config.toml
dataset = "microscope photos of single blood and bone marrow cells"
horizontal_flip = true
translate = 0.06
color_jitter = 0.6
depths = [2, 4, 2]
init = "trunc_normal_002"
learning_rate = 0.0025
Rows from block 4 of a small self-supervised image encoder, named by matrix and row number. Each number is 128 + 24 x the weight over its row's rms, rounded and kept within 0 to 255. All counts start at 0. Numbers have three digits each.
After each channel's rows are labels from the 100 images, of 14848, where the channel reaches its highest value: "top examples" is what is common among them. Only what is clearly more common there than usual is listed. The data: microscope photos of single blood and bone marrow cells.
# conv: 3x3 conv (model.blocks.4.conv.weight, 128x128x3x3, each kernel summed), inputs 0-127

conv.46:124124090105124100114131127110122114111131136147147097101136115095107129129146144138099151125105120125089113123085090084147118107135141168113151091089125110139157128110140090018121148104138082126079132128110104152151120084128113074122110142139119097120133110159143091110131136132147141115123133090142133121121120119086091108077093110138118138113112135147136134157144120076143107137119
top examples: cell type: artefact

conv.82:144124083110146122131134109111108141144121138101131105102135145103108146116140147115132138064109143156117124115110128133181142106129110155123126117135107130152142149125168109116111100122128143121121135135137181133160143128118119093160119168152135115149161170146152044076122149140151156114136139112114101075123061134127117110105120157167144167067138111140098129170131114128095103118113
top examples: smear: peripheral blood

conv.101:128110106124160118126098114165096143097145156159143142114167119137104137089174139170150157147106127094105098136119098140132116106155125142123091115125065184139126125112143101106113102136101145117075160120151136089140157122121124135072155150149138131157120124172121121148131174096139118139127111085147113127132105101121128130124102114126081154107161130115139063122138106074136113133134
top examples: cell type: artefact

conv.85:116126153130134114118109132138150133123087020084085143140153133144127156119144136136129006159131120121136096126135112138132122141113169083138092120107111103171110136145109139136131120110139127119109145154102130132137099109129127114160128106098137102098107140129111114135111117119160129122131147120110145128106141097098111124155112127079084157156130172138115126116127135127139125115143
top examples: smear: peripheral blood

conv.39:109151131146153146197123185128122137147128094119076142120117131113130124137141124129091138128128101167128127110130120078178138136087152121132102145066121145147144132147090161082110106120091140134140111143151111122107075147153114143133125090072141127134123122128161118100131087095133110149146134149091100128095153138119128136136134142103111136150111119084122101104108066115128149088126
top examples: cell type: segmented neutrophil; smear: peripheral blood

conv.69:137101138148132078117107098091141135114099133102114114140170141111117150116138134121076130117142125113114134119143123138152106073158077185119119094138138153102098116050106118168076132120127114128103080123133125132162132141107144112156147106171138095095136106113116174117144118118130140059134137154115105129125117111125138072127108127133142137077152101130161119129129110140117134133145
top examples: smear: peripheral blood; cell type: artefact

conv.88:114136144121107133146101152145120146125148146158148086114128054106131104125079165163179124128117144147139081128079107125141142105113130140117150133132185105098136101106144130121142121100120113159133078099125128122154090142113101120092182146132138178072102128136126150105102158113131098079135111136173132105131097128135142127104108128151124127121093164122126112109140108082151132128143
top examples: cell type: segmented neutrophil; smear: peripheral blood

conv.25:139167090115116141158142160132106109116137125154137142130095134133152122122144108123150186144109172119113134152089132157122151140118161128116147142097106165161146169150104149167169125136111122109121195104094102092155144106117111122065132150121106102105145099108139101083136116077140073118116145160086122119124121136114117124101137124101150108118127088134102145155140130106105159110160
top examples: cell type: artefact

conv.112:147102102115100134141130128126157123140135126151135134096149121089107132135130124139139129137126117154136104156130126114115091156114130117142097134107090063150128101190110029132168099140150111141145133162088130139109128076148170146135084118101097109131155164144118135128078147135131135162126105123096130140148121090154142113101111129144123138146086145140169090136102130139142132167152
top examples: cell type: erythroblast

conv.108:119098130133157112121114118133128126119089122129132122126155130141107132145112130154106121102143123102140160132128116137135128105135145180148118101123102153042153122021122142076112095146111110126118107054157107139159170145123074155143150102124171116107135131133137141105132130132099142101138142123147090133126107123143152103119136128128109127108106107151131086121139138123104112081108
top examples: cell type: artefact

conv.40:145101136107141160125135083105141105090139124145167130096098119093106143114134147119029101130114142068109136132110120144144107143120123107130079135114130086136141126171127141132116124138132144095119136139105118121158093109129106096178084102130156102126134109140094106123168105137153119150158148096147120102142125135093138119091114159149118137138162107156070146153100142142126134136100
top examples: smear: peripheral blood; cell type: segmented neutrophil

conv.64:147164115123081116127069141123126142136128103135135020142154116115116161114119105140115137135118127144133110177096133086150126096165156152114131143135146134133144198124121112097127165112137119125114159148108129155170113128113134107067118107132131116147119104155129091129143117066130105117123136099097132135117127131123114128110138150122133151131121132151155139131146104060142148134094
top examples: cell type: artefact

conv.91:123154162154132131147116149157149142139119112120111045136134096117147110162139111130123145147156149132111117154143112165149129144127100159157131119143188106127135145112121131122134135110127133111069053114131104128114071099089139059102110144118101088114094073156129154080092146098158129122105128128133124146122100114134113107110128120096138137147155137127139136140143133111116115137157
top examples: cell type: segmented neutrophil

conv.36:104137176127107157158159108109142143145126155157142112141127144131127105096131146125062135157113127131148133122088127136207153126075130156141091078138153124109095138134135124069139118099140135122107158104122127123117073098130130124159119130113140123114123136141145093104145097140136147139134113121131094140108146165106126142078107154155145138086138116095123140116053129120157108133097
top examples: cell type: segmented neutrophil; smear: peripheral blood

conv.118:150148126138123115114107123144100106098135137147139118111162161100115100165102083157150115147117121118124096111141114075098134153115096156113108136113095140096115122127142138129107164183091117118137141131144152134093092153096120129156128110137157158115108102123124097137134140082100168029152136144174150076136128121147117113147106154117121154125088153113136131100147132096111114152138
top examples: cell type: segmented neutrophil; smear: peripheral blood; cell type: band neutrophil

conv.0:087090081136141138137121122103139100102122132117117152108131137115135143100142131155137110130122135148105129171112111117114083150141104165154084097124081101158139115114111117128114078130118149139123140128137146024149111142137127133154115144139139114148135114155122047089142112129149155145120147155112124074147096149183153152116154149126136138133126132135149148135146155134140099103101
top examples: cell type: segmented neutrophil; smear: peripheral blood

conv.4:133164104126124149170162133111112122123122135143140139150160138130161103093126120110164144159118143121164126118090131135112161156104146128125086073018110125100144159154094133141133109117114131112167151122146152127194129141151121132109163124134125133124144121164153104125130143140117107145140140146152157089156078122123150125091115132134110100146141123170124154147147118106116174117155
top examples: cell type: erythroblast