From a checkpoint of a small self-supervised image encoder: arch vgg, batches of 256.
Rows from block 5 of a small self-supervised image encoder, named by matrix and row number. Each number is 500 + 25 x the weight over its row's rms, rounded and kept within 0 to 999. All counts start at 0. Numbers have three digits each. After the name is the row's rms in percent of the matrix's.
After each channel's rows are labels from the 100 images, of 14848, where the channel reaches its highest value: "strongest on" is what is common among them. Only what is clearly more common there than usual is listed. The data: microscope photos of single blood and bone marrow cells.
# conv: 3x3 conv (model.blocks.5.conv.weight, 128x128x3x3, each kernel summed), inputs 0-63

conv.12 103:475512512518505530473517468447501460511508498522498481502494518518494531500500457453480499517465511483502476502499482471477523459513516515524501524502486513539396496477505504488476477474471454
strongest on: cell type: erythroblast

conv.84 071:467480538541529461510492494509509500504469518553535505493483466491464532495482513472501517501495501490504482446495520465464498540472527534476471460510453505485496529488490494541504460465481519
strongest on: smear: peripheral blood; cell type: erythroblast; cell type: platelet

conv.122 112:497501491504526514496507507521448513508506492515526512508467490501572487501491504491485532524503490470485515493477490455500501514492507503509469507474528517504468494490465488477516527516497482
strongest on: smear: peripheral blood; cell type: platelet

conv.1 128:537485504509522495522512508505478496466488495529518516519512469493503508450504501497499517510527530484505497473478510466502499442484504513510519549470502532464529491521477516484468493519456501
strongest on: smear: peripheral blood; cell type: lymphocyte; cell type: erythroblast

conv.118 086:455490551547530552466516508453486467493500453522494510497445501431463505493474476479479518497465485482447507490483467507515502482470519475515475476480482432491477514490495510477488448471487538
strongest on: smear: peripheral blood; cell type: erythroblast

conv.106 078:493483480515506471481481494491457490505470465563522510515534473521480509547508495510487505511504472504477527482513484465487476515465551531484472471503459514519497459470478486508467441462474498
strongest on: smear: peripheral blood; cell type: segmented neutrophil; cell type: band neutrophil

conv.58 087:539505544535506495489545501497467494524470503533524497508532471448495482469489505497525528472496528500477555530466502502516498482490457493516479562497500525460505509474480520502487532576487507
strongest on: smear: peripheral blood; cell type: segmented neutrophil

conv.64 098:548465503507502494489492503522501503464470480532507485473521385511486491499501502509453495477516521505498541471499521494503507510514513494503518518503501505480523511503494558495517492498505522
strongest on: smear: peripheral blood

conv.82 107:488512514507532518482524515510489508497476490538533486531526462486491522480516483516517545529523515508471512496501508534518519483518517489513512530405529534471513503461499517463483486508470507
strongest on: smear: peripheral blood; cell type: segmented neutrophil; cell type: lymphocyte

conv.95 101:536481532485501537549476443471488455497487493494504471461528487460509531511472525484506517494547517487494467504447480498518528504471501465483499490491518458501460484515462482477492493494494512
strongest on: smear: peripheral blood

conv.63 131:500523531535550516528497499481507475515547502555515568544490509520534521507505497504532554524520515488478461473504497493493509505507510548482506499489456488495490460477488486473490427475479474
strongest on: smear: peripheral blood

conv.30 136:513502411532521432488446492485468479465441508489543590473467490506529498503500476498460527516487476500495467464483518479476504512523511520524503503496497540496500495467502514499496516505491516
strongest on: smear: peripheral blood; cell type: platelet

conv.19 107:491466480525519523493481508500492486542506526493498521451470508477505491413477491477484514509475483491483482511499448467499472460472453530524467497469477494451504475465500508463481465477493481
strongest on: smear: peripheral blood

conv.35 082:481517536463463532453528492491490473498442505539449517498543496475510422509520509467444429453467473510474510483496502503492514498498535501456490482484499480484490525538513526475517466518484497
strongest on: smear: peripheral blood

conv.41 093:471472507501501472485511485499469483538478483546492492501496494464493483523498480499503498475496472480482520477475487462482503476451537549505461514480464505501490475498437488524495463492483469
strongest on: smear: peripheral blood; cell type: platelet

conv.102 070:481524531485487479482520469470473459532516502542491500528480483491554474524490482495544490502513473491461492487457503473515521471488532531458517489497497520462492478521476475485500459539470460
strongest on: smear: peripheral blood

conv.70 088:528500550526506437469501487501510509509459499506517459541504492523442452491507469515474516537490488527495490485491515489471548500489471534480522480502528515515481499475492526493520502532460501
strongest on: smear: peripheral blood; cell type: lymphocyte

conv.111 087:497491533488502511515493522476478489530524474587511473485486514498482473488447493494490505544472486484512522484478459488489495451468493474518480510488450481474503493444483510478488487475508505
strongest on: smear: peripheral blood

conv.73 103:543488488547509520494469484489527488501499498474454476526446500492483548497527521517499488502477532497511481503532484529456495514522481547460514516513481431519519497518534525524459504543507524
strongest on: smear: peripheral blood

conv.72 102:506501501491466520510460495453478442497502517508499472444533508505505481502502504479458447484415493503507521467494494505489511516497516483477491480504515481512477531516502460485547445413515490
strongest on: smear: peripheral blood

conv.65 115:470521511510496504473507476427543460515522537510470506508447510510518485471472485496509486490480497494497468498458474474464497517478481518499493469475464455493458535502519455486482459454507492
strongest on: smear: peripheral blood

conv.94 121:520524513519522484482520497496446492515469470491586557519494514523549531533448446519493559527515471520508497497473485495504498508498509510486505506501543529530496477499518484496503485471522482
strongest on: smear: peripheral blood; cell type: platelet

conv.25 091:433494527504485544512514482456493477510482507495480484513445519541495495489524513499508500467410523517470490491506495536497501487544509520530517507525530497530482506478491502489503508537493523
strongest on: smear: peripheral blood; cell type: platelet