Rows from block 5 of a small self-supervised image encoder, named by matrix and row number. Each number is 128 + 32 x the weight over its row's rms, rounded and kept within 0 to 255. All counts start at 0. Numbers have three digits each.
Before each channel's rows are labels from the 100 images, of 14848, where the channel reaches its highest value: "responds to" is what is common among them; "peak at" is the part of the image that holds the peak. Only what is clearly more common there than usual is listed. The data: microscope photos of single blood and bone marrow cells. In brackets: how many of the 100, against the usual share in percent.
# conv: 3x3 conv (model.blocks.5.conv.weight, 128x128x3x3, each kernel summed), inputs 0-63

responds to: smear: peripheral blood (67 vs 16.2); cell type: erythroblast (32 vs 14.3)
peak at: centre (76 vs 14.1)
conv.86:094112171155165130085125106070149107147136128175144125092106131156154114096121141076095145140088126087102122097065100084138124125074141141097053125099068101090089081108072078075115056095058101

responds to: cell type: erythroblast (68 vs 14.3)
peak at: centre (55 vs 14.1)
conv.115:150145167136155040168185107155097134160079110170171126159109130123137157172142144127099148173164097119099068112112069068126109084120139144120123134102113080136035103170080085115117090084108105

responds to: smear: peripheral blood (72 vs 16.2)
peak at: centre (78 vs 14.1)
conv.85:107126183177149127148111135166130134161151173164115111117102119084161132109101145133075146091107125107096119105088146046113158122109079157149126105051055119165128128081130146108144123132101096

responds to: smear: peripheral blood (52 vs 16.2); cell type: erythroblast (32 vs 14.3)
peak at: centre (47 vs 14.1)
conv.29:150160125109138178139137046000156050105127058132119153107119128120126121121104071096108118169137108088084109112098085086118136121088158160073087147070151074141018186196109132097101109118105107

responds to: cell type: artefact (45 vs 9.8)
peak at: centre (33 vs 14.1)
conv.52:139157114098088237106137090118138144146075134138048088108098122157115135132126124079070060084136146116143129176151112142103124175155134142134157144147160106165057144161149120129141192203125139

responds to: cell type: artefact (31 vs 9.8)
peak at: top right (32 vs 9.8); bottom right (27 vs 9.8)
conv.46:144153164120135240145142090058150102139126138154106145052105150142159051073102111093087132166122156113081128129118110092111136116070151131175113129106133118116083105106114163093163118164101091

responds to: cell type: lymphocyte (68 vs 15.2)
peak at: centre (86 vs 14.1)
conv.37:134155143163162120111154127119094134108157141114151194107133146137116138085105127122120170130118127146085123132135084118067098131085083154113129117108127157035138137127086120145122124113047114

responds to: cell type: lymphocyte (42 vs 15.2)
peak at: centre (76 vs 14.1)
conv.57:141125142130147134105115139134147148153133136140120107114138036141113120136137148147107149096136186105095137136130083156091125074113096171174153160086140086110139152110146131123047126167071136

responds to: cell type: lymphocyte (43 vs 15.2)
peak at: centre (81 vs 14.1)
conv.59:106160115086104133069172104073117111161122103144110067115124109137044156164110130111091107174150145103145111142177057141155082114146156195139113172147153085084125169143160154140076072122125167

responds to: smear: peripheral blood (53 vs 16.2); cell type: segmented neutrophil (53 vs 20); cell type: band neutrophil (36 vs 5.6)
peak at: centre (90 vs 14.1)
conv.97:136143162166142123125125124125136118078137143201140143107121116172116150143081140163124157096120140127117078093147071074089114111135089137169119122135124159076129154177126140072119159144092106

responds to: cell type: erythroblast (49 vs 14.3); smear: peripheral blood (36 vs 16.2)
peak at: centre (95 vs 14.1)
conv.62:094094118108140200132122082085081102079075128213122165123116120076097069164115177139064140124079112109073111122120114089112118129111126084152094132131136119064103128126075143126094112140079072

responds to: smear: peripheral blood (60 vs 16.2); cell type: segmented neutrophil (40 vs 20); cell type: artefact (26 vs 9.8)
peak at: centre (79 vs 14.1)
conv.43:120149140076126125142178122115068105092089112184146090188169069133153108161107141120133142141132097099131196110124150113111138118053110124157102127126168176063121126099054151112150103130127129

responds to: smear: peripheral blood (37 vs 16.2)
peak at: centre (92 vs 14.1)
conv.100:146111173179162126090142137121108160149085151143198170128088114107140100023115131102136192090133114144130162121102146081137159140115053111163140139104125136085132208071115141139164161128113138

responds to: smear: peripheral blood (39 vs 16.2)
peak at: centre (57 vs 14.1)
conv.75:192139187162150161106145116126120103141121133167137187131162093098127097145152140155134144150154142092132110069073105086130037123085132126071023127108149074159123090087092048115106145136111126

responds to: cell type: artefact (27 vs 9.8)
peak at: bottom right (26 vs 9.8)
conv.56:095116170086136255153127065070111102141144091140134144135136124118123132114121086087123141160132118152104137092110110102136149116084149117135125140132128155103054120090110158114163130164165108

responds to: smear: peripheral blood (61 vs 16.2); cell type: segmented neutrophil (56 vs 20); cell type: band neutrophil (25 vs 5.6)
peak at: centre (78 vs 14.1)
conv.119:128137137085108116136131145117108134159120128204174169152093113136154182125100165128127132138126090053035119065115114133183151121103166074076097092096145118105109103118157050054128100062092087

responds to: smear: peripheral blood (68 vs 16.2); cell type: platelet (26 vs 1.1)
peak at: centre (70 vs 14.1)
conv.71:116103142177179106138130119142103152103090123216141069131091132130130079162137146104149191146162166094145115131123136045132145110084156205144166121158104148140136156124097150200113151186095114

responds to: cell type: segmented neutrophil (78 vs 20); smear: peripheral blood (40 vs 16.2)
peak at: centre (96 vs 14.1)
conv.101:112162153120162113124089169128141136119081067085159082061114157145140017086119144157171168137083062117120159113107103157100109116087056103132074098124136110107094132097133125145134163136102154

responds to: smear: peripheral blood (80 vs 16.2)
peak at: centre (82 vs 14.1)
conv.80:092131186153153085124111121065171066176144145165130120060141122088102093126103174070102141175106169102102121073084087103078129109098131132158069127077077058094093085062153081109159107082110127

responds to: cell type: erythroblast (58 vs 14.3)
peak at: centre (87 vs 14.1)
conv.108:133140152150104128098128128129104132132192111185122156124121110105127067146099126122080094172114069084120069095104065102092130106134162174159045118108109099113107155104159068116169115128134131

responds to: smear: peripheral blood (51 vs 16.2)
peak at: centre (65 vs 14.1)
conv.89:113139131155096124125114049100157023147130163119085141138141105107152132133121094110108063110151151142136098107019095081113160145120106142152084167114000081111049118081130128110113066066123093

responds to: cell type: lymphocyte (65 vs 15.2)
peak at: centre (87 vs 14.1)
conv.112:169221125092082080166165097115122116099042142132036055124130095181072147093115118106148053026138094163141133104106191115131109094075133113154163167120154147090113089194114122114166124107133119

responds to: smear: peripheral blood (43 vs 16.2)
peak at: centre (59 vs 14.1)
conv.50:112118164109163180160024143055130105111121123173113123121104153127137076118118172136121151095135164086119156160080125140191121117127112152098166160128104142098123109128110160031120108140123142

responds to: cell type: lymphocyte (45 vs 15.2)
peak at: centre (80 vs 14.1)
conv.44:112135172108188088166159154147084136149082118148219196144131136166165149052143128111150205114126164148105133069124149099115139114101067099121137161146159184085158185157136178140078141125121130

responds to: cell type: segmented neutrophil (67 vs 20); smear: peripheral blood (61 vs 16.2)
peak at: centre (73 vs 14.1)
conv.15:126136180169131133162170119088123083125101118109081097113175115134140153106146133147130128134093121056066146118098132073174178094108148116189076115100048104100099063088133119094115163168105118

responds to: cell type: lymphocyte (71 vs 15.2); smear: peripheral blood (53 vs 16.2)
peak at: centre (95 vs 14.1)
conv.18:137096155125180109155146155149095133150081133188139174159118104121151148155142140118116195144128148068137122139054116096142118099100141096161134181076133155078135158144099166131075148168137127

responds to: cell type: lymphocyte (61 vs 15.2)
peak at: centre (79 vs 14.1)
conv.31:153100122104138216121096098123131135100064081139165144146092137142056084099100117110139138128131144135114122131143119146140165158165128129112150158154160155128050119122058218162145137207128138

responds to: cell type: lymphocyte (44 vs 15.2)
peak at: centre (88 vs 14.1)
conv.53:131108126127153094099146134130102098144081127122172123093119090123087087190095106146117171083142138124096102082151083117074076071097074169160098119118130127080133140054121153117078117139095140

responds to: cell type: lymphocyte (42 vs 15.2)
peak at: centre (91 vs 14.1)
conv.68:096090133163171098117120148148088125081171088074140134166134031108116163144184126153130153132096189140133089102145131137141215052124128116166152125118106145108156132103115184107167116112095138

responds to: cell type: erythroblast (73 vs 14.3)
peak at: centre (88 vs 14.1)
conv.124:119124160089130139097191136062127123151073080117120076073164145087097083124099119158122135074063161099116152114103113114031132143134105129131094161123164114131114146117142150155110140129109137

responds to: smear: peripheral blood (72 vs 16.2); cell type: segmented neutrophil (66 vs 20)
peak at: centre (83 vs 14.1)
conv.51:133115154131150152115126143137108130131226105189135065191126036108121129110099171137184165118203140118146133101101125084121115146103118072107129141127108106081118138150106160130166175098151150

responds to: smear: peripheral blood (35 vs 16.2)
peak at: centre (85 vs 14.1)
conv.105:069107165121106136106142153134107157157083170114137088087098136114135112065094134099124121090131149155122139140109103076146135138098086192132136142150101115129138192122147156118141144117124093

responds to: cell type: segmented neutrophil (40 vs 20)
peak at: centre (85 vs 14.1)
conv.4:077103181113138124112123147093119134129086097171118123095090161076164106160109064106144144152154169125180167142130105105144127123126148184147196156155138138124134166127112191136100096143131109

responds to: smear: peripheral blood (76 vs 16.2)
peak at: centre (88 vs 14.1)
conv.38:106109157150126161151138174138165151119096178127050106142145117101098083135171166149125111078154096106087145087098127080142111111096100106125048107055092072121239163112130097051083123090129136